From a checkpoint of a small class-conditioned image diffusion model.
Model: 21.8M parameters, 48-pixel images, arch dit, activation swiglu, moe expert_choice, num experts 8, patch size [8, 8], width 256.
Training: adamw at rate 0.0015, 6600 steps, batches of 256.
Rows from block 3, named by matrix and row number. Rows with one number belong to one attention dimension. Each number is 200 + 30 x the weight over the matrix's rms, rounded and kept within 0 to 999. All counts start at 0.
# v: attention value (model.blocks.3.attn.v.weight, 256x256), inputs 156-207
# proj: attention output (model.blocks.3.attn.proj.weight, 256x256, transposed), outputs 156-207
v.53,161,200,244,197,300,174,175,176,245,212,203,208,236,178,223,241,170,211,172,158,155,241,211,241,157,209,189,167,220,171,153,186,114,211,147,149,221,236,212,186,119,201,198,165,222,240,144,146,204,170,279,177
proj.53,201,188,193,231,238,193,196,217,190,186,203,204,214,175,254,197,199,196,208,254,188,186,232,263,194,171,139,200,202,179,183,184,163,198,188,216,242,188,235,202,201,200,181,207,185,190,216,181,214,218,229,185
v.54,165,150,161,240,232,206,225,192,143,218,226,186,126,210,163,184,253,202,247,155,214,215,165,192,166,170,199,197,193,217,211,233,167,165,143,212,154,212,160,201,196,214,202,203,142,174,192,183,232,237,221,168
proj.54,195,246,198,218,243,189,225,204,203,212,205,209,226,200,222,195,214,216,227,250,202,227,200,237,172,194,141,215,245,231,219,244,226,184,202,144,263,194,228,181,259,244,193,215,187,233,149,208,211,216,227,212
v.55,259,204,150,194,216,223,183,187,192,192,183,204,202,230,178,146,241,130,195,199,175,144,257,196,205,154,221,264,157,194,232,198,276,201,289,236,227,222,188,189,217,196,226,200,146,166,176,243,203,179,200,235
proj.55,191,197,202,136,192,188,182,213,183,227,189,194,192,213,250,212,225,188,190,219,219,181,229,181,152,194,192,202,227,229,170,170,243,183,205,242,157,201,216,212,156,189,224,202,230,215,189,235,252,203,168,168
v.56,179,205,245,225,226,155,217,156,217,206,179,209,181,176,215,192,175,181,233,190,204,195,179,220,171,202,230,152,213,187,187,194,187,183,206,125,217,192,178,223,177,216,219,183,184,206,186,158,216,147,248,167
proj.56,165,230,168,177,217,183,185,207,216,223,225,176,183,176,251,175,195,204,217,184,218,237,180,217,212,213,187,197,223,211,167,217,202,197,162,221,165,205,173,163,185,215,194,238,221,179,198,202,207,210,196,194
v.57,203,263,181,230,226,211,240,226,198,210,196,233,164,206,242,176,178,173,212,211,182,177,186,212,166,169,187,229,112,222,163,180,246,188,246,165,236,205,129,186,176,165,183,202,140,158,239,208,192,168,230,214
proj.57,178,196,183,178,227,203,212,233,177,177,173,155,212,222,210,146,188,208,212,160,214,184,220,203,194,188,214,195,225,208,109,200,197,207,228,230,178,215,231,228,198,177,178,212,203,187,236,213,169,240,245,226
v.58,226,167,239,198,185,221,215,189,209,161,191,216,242,256,170,170,238,200,170,208,211,195,188,226,244,180,218,199,213,190,225,206,251,182,222,210,179,205,233,213,212,153,173,212,177,180,225,181,212,176,167,219
proj.58,199,213,209,181,140,199,215,244,200,239,210,168,195,180,150,165,178,206,209,154,184,176,192,201,211,187,262,199,209,200,273,175,194,211,173,246,206,200,211,215,192,167,150,186,208,206,197,194,217,222,157,207
v.59,205,194,182,200,217,216,210,240,190,195,223,192,159,237,217,172,245,172,164,146,178,150,243,195,227,174,232,167,203,226,227,190,171,178,198,229,170,216,180,165,221,171,186,221,169,162,171,180,209,215,173,193
proj.59,216,212,210,259,186,219,193,192,209,190,182,186,186,186,255,215,221,155,196,251,185,214,203,223,205,229,136,198,201,220,276,195,231,216,200,249,210,202,199,187,210,211,268,214,220,193,186,175,258,196,185,195
v.60,228,179,111,209,171,217,216,212,122,173,247,218,217,219,198,178,246,195,259,185,221,213,195,209,258,182,209,199,182,268,240,250,238,165,199,278,149,172,206,214,278,197,220,302,166,198,248,223,235,199,146,240
proj.60,200,198,197,157,227,188,248,201,171,280,203,215,188,191,125,214,198,192,203,149,208,192,188,190,172,208,234,197,213,202,262,187,195,201,189,195,226,225,212,195,198,155,207,187,244,217,194,170,235,208,161,198
v.61,192,196,251,220,191,180,187,255,134,189,221,171,135,246,178,200,268,142,171,178,215,254,200,227,202,211,164,200,200,239,195,196,133,179,171,185,156,180,225,205,193,208,186,207,178,245,221,240,211,246,165,178
proj.61,227,220,201,215,222,222,217,185,156,209,209,189,188,183,221,201,229,163,223,176,191,174,271,208,233,205,254,211,211,177,212,198,184,200,180,195,166,189,202,216,232,222,177,200,217,167,218,159,230,179,180,204
v.62,135,226,232,180,247,188,199,231,238,194,166,164,211,241,202,208,215,206,186,182,205,184,213,228,196,196,203,163,237,197,182,188,154,224,163,207,181,193,197,208,189,229,220,209,218,232,164,190,172,193,231,201
proj.62,206,203,189,230,259,205,229,186,221,189,194,212,226,177,210,218,197,182,181,231,221,223,225,190,186,225,170,188,217,178,191,199,162,214,222,243,200,207,199,206,180,207,223,202,195,206,187,191,189,216,193,210
v.63,184,215,220,199,245,220,218,160,235,213,188,195,245,144,220,233,134,210,206,190,175,197,154,210,169,176,192,168,211,205,218,237,208,222,162,208,226,178,228,219,183,218,230,171,217,207,189,238,151,185,267,200
proj.63,195,179,191,168,244,196,183,239,198,206,183,209,202,181,206,188,215,209,186,213,198,198,208,223,197,218,157,218,199,212,174,204,179,213,220,217,201,196,195,177,203,199,197,189,230,191,193,222,160,220,210,222
v.64,187,212,187,203,215,231,168,192,232,223,221,201,153,190,208,183,198,223,217,176,193,228,238,333,192,201,210,157,176,196,169,198,235,190,212,190,212,214,202,182,209,176,214,186,226,201,217,173,181,195,212,215
proj.64,186,210,176,236,198,210,182,202,209,170,186,181,204,221,201,245,192,164,245,335,180,205,179,302,219,162,240,215,173,197,158,174,186,174,204,206,231,201,188,200,217,163,213,185,195,201,250,207,176,176,198,199
v.65,170,238,231,184,184,230,178,191,181,190,184,216,242,235,196,228,210,158,227,241,214,224,183,158,189,219,200,228,163,150,199,238,227,220,180,154,240,184,157,181,181,246,224,202,199,169,175,219,156,218,227,166
proj.65,197,191,179,192,216,208,253,193,187,185,146,229,177,214,146,215,218,172,224,141,178,207,130,190,199,209,164,216,225,208,289,188,188,165,196,138,186,208,224,209,175,194,175,186,233,205,185,202,232,168,278,229
v.66,201,217,247,175,163,232,141,247,205,209,191,170,185,234,191,185,216,245,161,176,184,222,170,289,202,215,223,163,227,158,132,171,170,222,188,119,216,188,185,206,219,176,160,198,145,173,144,174,221,217,160,152
proj.66,200,192,184,202,236,192,135,216,219,177,183,278,210,228,158,240,190,176,213,177,230,213,219,238,184,191,192,202,176,206,241,217,209,195,186,210,252,220,210,196,204,230,216,186,179,185,216,205,140,201,170,187
v.67,206,160,145,197,206,194,151,194,265,245,243,235,166,183,223,171,197,189,215,166,162,207,243,350,256,202,212,240,219,237,180,181,193,255,159,167,208,228,193,200,195,149,185,198,170,234,150,212,219,186,225,212
proj.67,202,214,212,209,205,190,168,216,232,181,203,188,173,190,212,199,207,173,188,268,204,200,208,284,203,201,233,200,227,195,146,193,237,208,184,178,255,187,198,197,233,199,229,199,187,183,231,166,166,221,139,189
v.68,122,281,255,164,189,163,161,184,237,210,182,213,197,227,258,231,196,192,195,214,224,250,131,198,145,175,207,186,201,152,227,169,187,205,199,166,208,169,189,192,178,185,218,207,160,231,182,219,206,224,194,114
proj.68,175,198,186,135,226,254,189,219,213,183,188,203,218,194,169,267,219,224,255,205,167,174,231,217,219,153,209,163,200,179,311,163,231,187,176,198,217,163,205,167,266,207,216,166,200,167,185,188,241,201,220,184
v.69,138,216,171,226,152,178,280,204,219,198,216,216,197,159,199,207,211,187,214,213,221,197,239,161,218,225,191,227,210,205,224,215,209,187,202,238,234,189,194,207,199,220,181,234,228,193,256,230,204,194,262,251
proj.69,227,189,183,185,217,204,278,189,199,194,210,154,196,171,155,176,198,225,201,222,191,197,170,206,215,176,203,198,171,164,119,253,213,186,194,182,123,182,193,198,160,202,215,185,197,197,217,210,176,204,257,197
v.70,211,237,239,209,179,137,141,180,197,250,162,208,196,266,199,224,194,228,163,168,233,220,170,249,185,198,245,159,196,228,154,205,176,143,193,210,141,160,229,213,167,201,200,246,274,235,211,153,206,198,191,126
proj.70,191,198,227,178,206,245,157,213,215,159,207,218,211,199,206,222,220,223,222,237,185,181,286,238,189,178,250,224,224,234,176,150,205,195,199,277,190,199,192,178,256,225,203,179,174,179,201,243,179,197,153,142
v.71,212,257,202,225,197,203,209,248,193,223,207,211,175,193,169,209,212,167,229,207,202,180,201,155,173,246,171,213,222,219,215,188,181,218,167,229,193,201,197,205,196,213,218,217,211,188,166,153,224,204,195,185
proj.71,197,207,228,203,246,182,171,230,220,200,239,222,220,229,229,238,212,177,178,129,216,142,232,153,217,179,231,197,184,163,173,209,203,177,136,198,116,203,164,174,198,251,170,160,211,207,187,141,157,226,212,199
v.72,217,169,168,168,102,203,182,207,208,236,207,199,206,193,184,144,209,182,237,137,143,214,203,285,172,207,234,236,222,207,181,181,177,166,178,188,181,220,221,202,208,161,171,209,192,204,176,180,240,195,184,154
proj.72,222,193,215,162,278,179,195,211,187,169,219,242,199,181,170,172,207,225,192,196,247,210,201,234,228,203,140,204,202,181,73,219,282,191,167,146,204,170,197,181,226,204,204,229,175,192,195,214,99,172,122,179
v.73,197,234,177,228,246,193,237,146,176,160,273,200,282,168,197,177,204,171,219,190,239,158,234,103,199,279,187,186,200,250,200,239,175,181,241,253,185,227,185,142,189,228,234,196,230,182,290,187,165,182,221,210
proj.73,209,232,230,193,153,210,241,192,178,267,222,170,187,232,244,208,195,211,188,216,165,186,222,144,153,203,245,210,167,173,138,211,198,200,192,198,106,199,237,212,180,220,194,196,226,200,230,192,200,199,245,197
v.74,191,245,236,226,208,195,220,207,201,173,123,226,239,192,178,225,205,240,154,225,220,205,183,133,201,224,208,174,216,174,189,231,208,236,230,230,220,169,168,201,193,224,258,223,186,185,235,216,207,174,228,160
proj.74,197,209,160,232,220,231,248,172,211,247,219,177,189,192,177,191,214,185,199,243,183,163,228,197,196,183,214,206,220,183,304,200,104,229,206,204,185,184,208,230,131,205,170,169,224,205,178,195,215,223,198,185
v.75,203,191,229,192,208,209,171,200,197,211,171,185,211,212,191,198,191,251,176,221,235,198,167,195,162,230,213,200,213,178,185,192,171,189,246,161,221,212,184,182,213,210,145,191,200,193,173,169,200,228,200,128
proj.75,215,179,212,185,215,222,177,192,158,210,192,265,189,188,151,220,209,206,186,188,200,183,233,179,205,211,179,186,220,193,264,161,239,214,203,177,194,209,220,195,231,210,163,195,211,179,172,174,196,202,178,176
v.76,195,183,178,176,152,215,171,218,187,222,174,196,168,177,187,189,209,257,180,150,207,185,186,297,247,189,245,196,176,220,160,185,182,221,218,179,177,219,185,223,200,154,200,201,180,202,221,199,197,190,177,251
proj.76,207,204,163,206,199,182,168,204,204,156,188,229,208,197,207,224,224,213,211,270,194,214,216,236,170,200,171,181,197,226,213,198,208,218,195,252,214,204,231,222,182,151,273,236,195,194,184,172,142,172,149,217
v.77,209,190,191,162,201,173,138,234,167,254,134,135,171,247,193,145,193,200,212,155,157,177,215,253,194,215,193,214,212,200,178,180,167,209,180,144,129,244,228,212,191,144,149,131,171,209,183,186,206,204,168,176
proj.77,201,216,216,170,139,198,124,212,205,162,215,276,205,200,232,186,199,213,174,120,211,192,237,180,189,204,250,205,206,202,52,174,252,184,208,153,135,191,193,211,209,198,223,195,183,219,217,195,111,177,93,190
v.78,166,248,112,213,154,221,251,195,214,176,253,256,172,166,192,189,185,176,225,136,249,169,196,287,250,205,274,184,213,240,169,192,231,187,213,219,182,216,198,218,229,194,176,247,200,190,224,201,236,182,217,295
proj.78,174,215,182,222,224,180,220,185,224,201,177,144,182,200,173,208,211,216,202,319,172,239,164,308,226,181,152,232,205,212,127,180,164,226,217,229,182,201,187,215,192,217,197,214,199,201,178,204,181,221,203,218
v.79,160,175,201,206,207,211,229,187,253,238,230,204,201,205,173,202,228,150,217,201,159,227,277,253,195,187,193,216,202,196,190,174,205,144,161,244,184,201,235,196,172,199,186,199,202,221,180,185,162,201,208,183
proj.79,190,217,208,181,223,218,214,237,187,180,206,161,196,239,235,207,176,185,182,270,184,200,139,254,184,184,189,180,210,172,133,214,233,197,196,201,205,180,224,160,234,229,262,193,192,185,142,202,229,199,223,204
v.80,164,195,174,223,203,206,167,256,204,204,265,208,191,134,230,156,220,154,217,191,215,216,209,184,190,170,230,224,183,174,200,239,186,191,187,221,170,198,264,209,177,190,200,215,198,244,203,209,178,197,196,243
proj.80,202,216,216,232,195,228,220,241,193,162,206,187,216,231,163,217,227,199,204,218,210,202,225,199,179,220,183,207,226,212,181,233,262,195,203,186,247,224,195,200,207,181,280,201,183,193,218,199,199,183,223,179
v.81,203,170,195,175,172,205,144,205,203,191,199,206,115,219,200,152,167,226,163,188,169,193,187,241,217,169,185,167,261,215,192,207,194,225,206,151,158,181,165,234,228,139,190,193,184,215,184,195,206,237,224,162
proj.81,212,168,228,245,210,197,209,152,195,182,207,222,181,200,185,159,215,210,228,233,179,208,228,234,205,169,202,196,195,192,209,162,202,252,224,206,249,219,186,204,193,183,197,232,210,204,211,276,170,190,162,188
v.82,232,210,210,183,194,182,188,171,230,161,235,201,245,166,164,183,221,200,190,210,200,203,235,137,180,247,210,219,209,254,231,177,170,194,226,222,201,230,209,187,194,234,201,144,233,186,240,207,201,190,177,184
proj.82,222,166,235,216,178,161,194,216,206,200,237,200,186,212,237,228,158,186,179,116,205,210,293,131,219,214,229,191,190,223,211,206,206,200,193,198,132,233,197,219,179,160,183,193,193,194,271,167,186,203,200,215
v.83,227,226,203,213,189,234,196,199,240,172,247,203,214,208,196,256,211,173,237,221,174,151,192,129,207,233,204,233,167,212,220,224,212,169,210,274,215,164,216,184,178,218,223,159,211,204,188,198,199,207,229,221
proj.83,156,189,217,258,225,184,241,200,185,189,181,167,198,189,173,190,216,188,219,163,217,172,178,165,221,198,253,213,173,217,236,176,219,189,202,229,271,194,183,195,188,204,191,183,186,191,248,188,264,208,246,200
v.84,253,202,226,186,175,159,149,258,194,186,96,147,246,263,197,205,209,263,180,214,215,208,161,178,211,204,195,252,203,174,194,206,190,251,208,177,208,166,181,231,227,198,212,167,183,179,143,173,234,225,173,119
proj.84,235,193,225,184,189,205,160,188,206,129,183,262,198,183,158,194,170,188,208,103,197,188,230,137,187,238,224,226,196,186,232,174,186,229,198,193,248,209,189,203,192,204,181,216,201,177,203,180,157,190,163,192
v.85,205,251,173,195,108,182,196,210,185,203,173,162,218,215,184,150,165,217,191,141,196,213,188,239,192,217,266,201,212,197,142,145,187,202,177,181,186,164,208,178,197,174,159,210,185,188,176,175,223,183,174,177
proj.85,209,213,204,191,224,179,195,161,202,233,181,229,182,180,130,209,179,198,194,192,216,213,201,216,195,199,149,184,208,201,139,181,232,204,193,141,240,202,198,196,198,213,212,207,177,213,226,201,122,209,154,188
v.86,150,165,251,212,205,150,189,169,184,234,161,223,158,228,189,200,213,214,220,183,216,226,142,203,217,225,181,172,184,169,176,219,211,207,159,219,195,217,201,224,217,168,206,183,171,141,202,228,205,198,235,169
proj.86,169,203,217,202,204,247,257,207,170,152,231,214,214,256,228,201,201,198,204,206,185,206,239,229,212,160,243,170,202,206,194,232,161,194,218,250,232,192,169,203,213,215,161,175,208,188,197,212,159,201,239,183
v.87,187,162,211,214,246,162,189,178,203,170,214,197,214,198,200,159,182,212,164,178,233,198,203,208,163,192,265,189,222,235,176,185,191,188,212,241,187,222,238,216,214,188,229,278,245,263,227,195,179,179,182,208
proj.87,196,226,198,203,150,199,187,216,169,249,190,163,202,189,268,172,221,175,193,385,179,211,197,247,185,237,187,203,174,193,228,185,193,217,201,290,241,187,242,158,210,195,203,184,181,214,171,196,197,195,190,189
v.88,172,195,254,212,166,210,172,228,224,163,166,193,169,236,200,165,209,214,172,254,203,221,162,245,198,205,230,179,197,182,194,180,206,241,210,168,206,183,203,209,189,200,189,186,192,190,161,241,215,220,202,149
proj.88,212,207,195,230,228,188,232,184,242,204,193,252,210,210,183,219,190,207,200,249,167,205,138,227,172,193,160,170,165,175,332,191,143,214,204,173,304,231,176,224,180,206,141,143,217,210,204,201,222,204,212,192
v.89,175,221,198,233,176,191,178,166,227,215,211,199,253,211,175,198,223,203,236,218,172,181,178,161,184,237,153,248,214,173,199,201,199,179,172,211,228,191,206,150,192,217,167,144,183,169,182,205,180,220,231,161
proj.89,220,193,194,223,202,197,194,190,183,205,222,222,217,223,184,211,218,212,176,106,191,193,212,175,205,185,268,183,189,208,181,179,217,235,195,152,254,202,191,197,230,180,203,186,231,162,196,221,187,219,238,235
v.90,207,200,182,184,191,189,220,208,152,211,193,211,156,192,185,211,185,203,239,179,208,186,190,224,196,193,162,290,200,225,216,175,198,198,176,210,149,228,132,175,209,154,206,114,145,175,185,148,191,211,193,215
proj.90,240,191,172,188,224,201,163,160,184,141,192,206,203,194,227,216,207,235,237,97,187,210,200,167,199,176,218,199,168,212,142,248,237,179,183,223,177,188,174,229,174,242,216,188,230,173,203,196,72,205,191,197
v.91,219,151,200,213,228,207,168,135,221,226,239,187,220,228,204,199,176,212,166,172,181,228,220,239,212,216,262,191,240,218,162,207,176,200,235,231,208,201,221,190,207,190,219,275,258,273,227,192,216,172,238,174
proj.91,177,195,206,249,165,224,216,223,203,256,212,152,204,193,193,170,210,202,220,302,187,184,199,285,187,184,219,195,196,181,205,195,231,206,199,241,238,220,209,193,214,191,228,194,200,210,209,216,211,200,171,205
v.92,168,241,200,177,141,219,204,254,198,222,164,192,169,179,226,184,181,196,244,193,236,206,172,238,221,188,284,207,156,226,154,187,169,236,205,167,182,189,227,215,182,140,146,271,175,157,161,199,210,166,168,212
proj.92,169,206,214,174,318,202,191,193,205,120,191,212,214,204,127,178,235,205,193,214,186,179,218,232,196,227,109,196,215,211,209,198,212,190,187,182,218,175,211,189,249,203,247,200,183,185,150,185,143,208,221,187
v.93,193,224,229,193,215,200,196,179,221,231,178,185,156,202,216,228,191,162,241,277,204,238,164,113,164,189,166,220,209,164,231,241,197,172,163,163,195,163,201,178,171,237,214,140,187,164,173,212,177,214,211,143
proj.93,203,205,220,192,243,214,212,175,227,156,212,208,167,213,184,218,267,175,196,86,234,173,238,143,214,195,265,189,184,171,249,191,171,181,196,162,220,198,173,211,193,231,159,175,214,209,212,195,223,200,272,204
v.94,185,182,231,164,201,185,138,198,194,172,184,196,216,194,199,234,195,257,210,167,236,198,189,178,178,212,120,224,192,191,187,210,189,212,204,204,153,195,196,216,195,157,191,172,183,174,169,236,199,186,202,194
proj.94,222,204,247,253,191,213,132,251,202,160,217,222,210,232,220,236,213,186,170,123,226,203,236,145,226,218,312,194,208,225,176,240,238,188,198,262,175,199,223,201,196,208,187,150,185,202,237,168,190,209,161,215
v.95,208,202,174,198,178,206,221,194,200,251,170,201,162,176,205,156,227,195,230,192,145,224,224,316,209,203,179,219,184,219,198,179,217,224,163,155,202,235,165,218,190,184,196,178,178,214,152,134,208,256,209,222
proj.95,192,182,200,167,204,213,165,210,182,93,209,211,217,187,198,222,231,186,221,199,201,209,161,290,202,214,191,181,138,219,101,231,254,199,202,159,129,205,206,219,244,179,184,199,210,214,193,202,150,221,168,216
v.96,182,197,186,206,223,240,237,203,171,212,248,220,171,187,211,210,185,185,166,204,203,160,201,170,207,267,190,154,218,209,164,173,229,168,197,233,222,198,175,202,200,185,278,242,178,249,249,175,225,193,204,205
proj.96,212,194,180,171,226,211,240,193,173,229,174,183,177,237,196,243,234,204,206,199,234,219,203,166,199,184,184,152,189,190,212,199,200,178,159,176,193,187,206,196,238,198,175,198,205,195,166,164,175,202,206,200
v.97,232,178,215,195,206,201,200,184,207,193,177,219,210,132,230,210,199,212,163,170,178,210,153,181,235,173,168,224,252,215,209,204,226,228,206,200,220,210,174,176,193,187,171,181,257,257,214,224,188,208,184,212
proj.97,182,191,180,176,213,220,219,203,180,133,174,169,216,199,201,199,179,215,178,211,158,180,247,226,235,217,201,170,220,230,193,153,190,193,184,179,191,212,148,196,217,180,218,266,180,186,195,214,193,222,194,156
v.98,194,229,216,228,206,170,191,166,222,193,213,179,246,204,184,217,230,204,213,229,150,220,144,175,174,202,222,214,184,203,209,190,218,198,196,187,225,212,200,218,173,199,188,204,177,179,190,190,187,199,207,199
proj.98,233,180,208,195,206,228,201,194,200,190,190,215,195,199,212,168,219,192,202,190,178,202,192,200,171,245,189,218,173,196,187,231,231,167,170,230,188,174,195,167,233,228,218,218,217,177,208,244,219,194,192,159
v.99,201,183,206,187,198,186,242,207,247,233,181,234,218,209,198,194,205,161,225,227,184,232,193,209,176,185,184,178,230,178,223,223,232,208,233,159,213,194,237,212,221,194,195,226,171,239,238,137,216,189,182,204
proj.99,136,198,200,162,180,231,197,207,166,212,222,207,191,223,205,197,209,191,169,171,200,234,189,196,219,258,197,236,201,187,202,186,205,228,193,173,168,200,200,181,223,228,221,210,193,205,185,219,219,215,177,106
v.100,180,253,184,176,222,195,200,195,250,209,192,199,219,220,192,192,141,213,202,206,160,218,213,172,211,217,223,251,145,185,183,226,181,163,182,203,173,165,199,194,148,195,151,185,188,154,245,193,203,195,185,194
proj.100,202,215,227,232,172,183,277,222,194,274,203,163,224,152,240,174,179,195,243,163,154,212,256,241,210,200,199,209,196,151,192,186,140,204,192,234,255,168,210,200,189,156,176,207,189,240,169,231,172,186,206,219
v.101,196,233,220,171,205,195,188,138,205,181,130,192,185,210,201,197,183,212,237,205,194,200,199,156,172,187,213,204,179,198,202,204,185,201,228,196,205,212,184,214,213,215,183,204,229,203,203,209,211,173,219,175
proj.101,250,229,160,199,179,187,223,199,236,221,218,191,167,152,208,201,187,221,173,183,193,216,233,196,195,199,209,191,171,195,234,172,187,161,164,197,185,227,212,233,145,192,191,186,176,199,160,218,155,172,224,248
v.102,213,187,177,204,227,199,151,192,241,254,239,235,213,183,216,173,169,193,164,192,179,184,182,183,226,206,227,182,199,206,183,230,220,226,210,176,164,192,195,188,194,228,232,181,191,208,163,235,198,211,217,240
proj.102,210,181,185,207,200,202,231,228,192,212,198,190,226,204,216,206,205,183,167,152,172,206,141,219,205,207,152,172,205,187,214,226,149,178,218,206,173,179,165,193,226,142,202,199,211,193,187,211,209,171,208,160
v.103,219,194,176,165,229,209,152,286,189,159,246,168,182,139,199,189,255,211,220,174,225,148,251,191,170,174,190,185,184,240,180,199,166,172,182,250,115,220,243,148,209,183,188,169,194,163,224,163,214,149,211,282
proj.103,233,207,189,213,226,177,211,196,210,179,211,176,196,197,165,178,202,181,223,231,200,212,197,160,174,217,204,188,201,229,203,238,194,169,213,167,131,206,211,193,212,227,209,198,205,203,194,159,209,229,236,225
v.104,195,197,183,229,192,177,164,173,229,210,233,197,184,173,204,195,186,167,193,188,203,182,229,221,221,206,212,211,202,214,152,195,183,225,165,193,184,236,200,218,155,213,218,192,198,181,170,245,193,218,225,234
proj.104,194,182,204,257,223,204,238,186,229,211,215,194,223,204,215,227,225,162,208,188,194,243,206,218,165,186,211,220,201,185,198,245,164,204,217,290,220,150,210,218,214,204,213,192,218,197,210,206,187,190,220,230
v.105,224,247,200,189,198,193,193,270,186,242,209,169,190,226,210,198,178,172,232,197,216,246,197,197,137,235,215,188,177,187,174,202,226,188,204,224,231,192,202,210,187,178,187,187,206,160,244,161,198,209,237,209
proj.105,222,213,208,201,184,215,206,190,168,197,198,144,208,190,239,175,184,212,185,196,165,175,192,174,220,243,146,196,174,207,208,181,151,209,204,151,224,175,223,199,204,196,175,188,173,242,178,210,180,200,193,198
v.106,199,158,201,202,202,221,178,254,238,221,317,251,207,54,179,186,183,220,175,188,186,144,226,178,217,171,186,165,183,242,218,194,188,186,281,234,209,194,233,199,179,214,226,195,225,229,139,166,220,141,174,343
proj.106,215,178,208,156,231,206,141,212,190,145,245,220,191,196,201,189,184,225,198,191,203,206,138,186,184,160,184,213,192,231,183,201,201,209,218,194,120,195,197,230,196,200,228,203,227,202,178,193,221,229,195,174
v.107,216,213,179,218,200,168,191,194,244,178,189,190,229,203,168,221,174,182,214,187,222,191,178,207,156,202,199,194,241,184,197,204,182,215,242,218,209,219,198,211,208,238,184,169,190,176,177,155,215,209,163,168
proj.107,261,164,202,223,188,234,180,223,186,193,233,215,202,217,181,180,205,197,184,219,224,180,194,219,176,211,203,197,165,194,187,205,211,220,205,267,221,217,239,131,175,262,249,211,195,188,211,171,198,196,171,195
v.108,213,183,212,180,181,209,221,220,206,144,143,184,183,280,174,224,223,191,221,178,212,234,181,223,152,192,161,275,219,165,209,199,188,175,196,178,228,199,194,210,216,163,196,238,193,183,195,216,164,235,208,157
proj.108,182,220,235,166,184,237,114,227,205,168,203,210,235,218,240,204,199,191,211,249,194,193,224,168,201,209,184,186,179,205,167,204,277,200,181,143,203,194,213,207,177,198,193,221,192,219,235,184,178,193,206,195
v.109,139,159,228,202,151,183,165,238,245,192,218,200,171,152,172,241,229,231,183,240,182,154,234,176,223,146,210,225,210,213,244,195,203,201,212,220,202,208,217,168,224,238,237,173,207,206,150,195,170,186,206,279
proj.109,211,196,199,151,249,203,179,220,206,196,204,241,185,201,235,184,227,198,189,196,188,201,252,160,188,181,157,208,189,209,208,194,237,224,226,185,108,182,228,188,247,229,216,137,234,188,146,205,202,230,221,214
v.110,165,131,193,181,183,201,163,302,205,229,266,219,193,99,183,197,171,224,203,192,203,125,196,161,255,217,186,155,226,228,266,188,184,195,221,205,158,228,227,208,264,198,243,237,231,293,128,187,201,150,180,297
proj.110,245,185,219,178,214,196,166,194,197,174,214,202,205,209,215,170,188,217,195,192,204,197,175,162,224,212,191,170,215,210,188,161,246,189,199,188,146,216,206,224,222,210,196,202,190,174,201,261,257,161,235,216
v.111,186,273,212,203,192,190,238,152,217,196,199,187,228,239,256,190,252,107,241,190,217,254,205,231,191,242,218,218,138,186,145,199,207,198,245,198,227,187,179,197,147,210,205,195,180,179,275,208,249,210,207,191
proj.111,195,178,214,237,175,210,279,188,208,275,179,221,205,218,170,188,206,233,197,195,241,195,207,204,198,208,233,201,157,178,180,183,142,259,209,173,235,183,236,192,128,208,176,193,190,204,199,205,190,185,226,190
v.112,196,192,179,193,178,209,216,185,246,203,230,193,226,216,238,189,224,197,193,212,203,172,249,204,196,221,227,230,176,189,190,213,209,243,193,209,199,190,206,207,183,185,179,209,179,224,177,227,190,205,181,169
proj.112,226,186,212,208,181,211,217,192,214,183,203,230,204,182,191,191,194,224,174,197,209,197,174,206,162,181,198,184,187,138,187,192,203,193,223,203,248,170,190,227,213,179,201,191,188,167,234,185,233,195,197,241
v.113,201,280,236,161,205,185,234,209,173,172,146,210,205,249,202,206,262,155,217,197,231,236,202,221,98,247,199,243,197,213,165,197,190,180,197,244,198,200,209,177,153,181,216,190,248,140,256,204,208,239,204,123
proj.113,206,240,189,164,172,205,243,200,172,259,188,189,226,183,165,216,177,201,203,209,171,235,235,162,186,226,209,163,161,173,224,176,220,209,208,150,236,190,183,191,179,196,217,184,189,222,207,185,174,228,228,198
v.114,186,165,184,206,227,195,207,168,258,180,232,178,253,189,187,221,173,190,164,225,183,194,232,172,222,204,223,142,218,228,239,227,205,219,199,154,219,237,204,224,203,211,234,221,194,194,145,195,209,195,175,194
proj.114,182,184,204,234,220,200,196,213,187,188,227,211,199,191,239,210,247,182,188,182,200,183,211,216,183,180,186,206,212,191,243,199,219,230,175,215,223,187,167,206,263,196,180,171,194,188,209,250,200,166,178,188
v.115,172,261,271,175,184,104,198,173,191,135,177,183,126,227,193,220,215,126,202,183,270,182,203,227,182,213,191,190,174,151,152,191,203,136,197,226,208,175,206,160,183,219,164,233,201,145,236,209,209,213,190,129
proj.115,217,188,183,242,166,190,237,235,165,294,228,214,184,153,260,176,232,198,206,217,213,187,177,158,164,193,212,216,210,206,214,184,200,194,199,156,112,150,208,233,222,214,193,178,206,219,167,214,160,193,252,221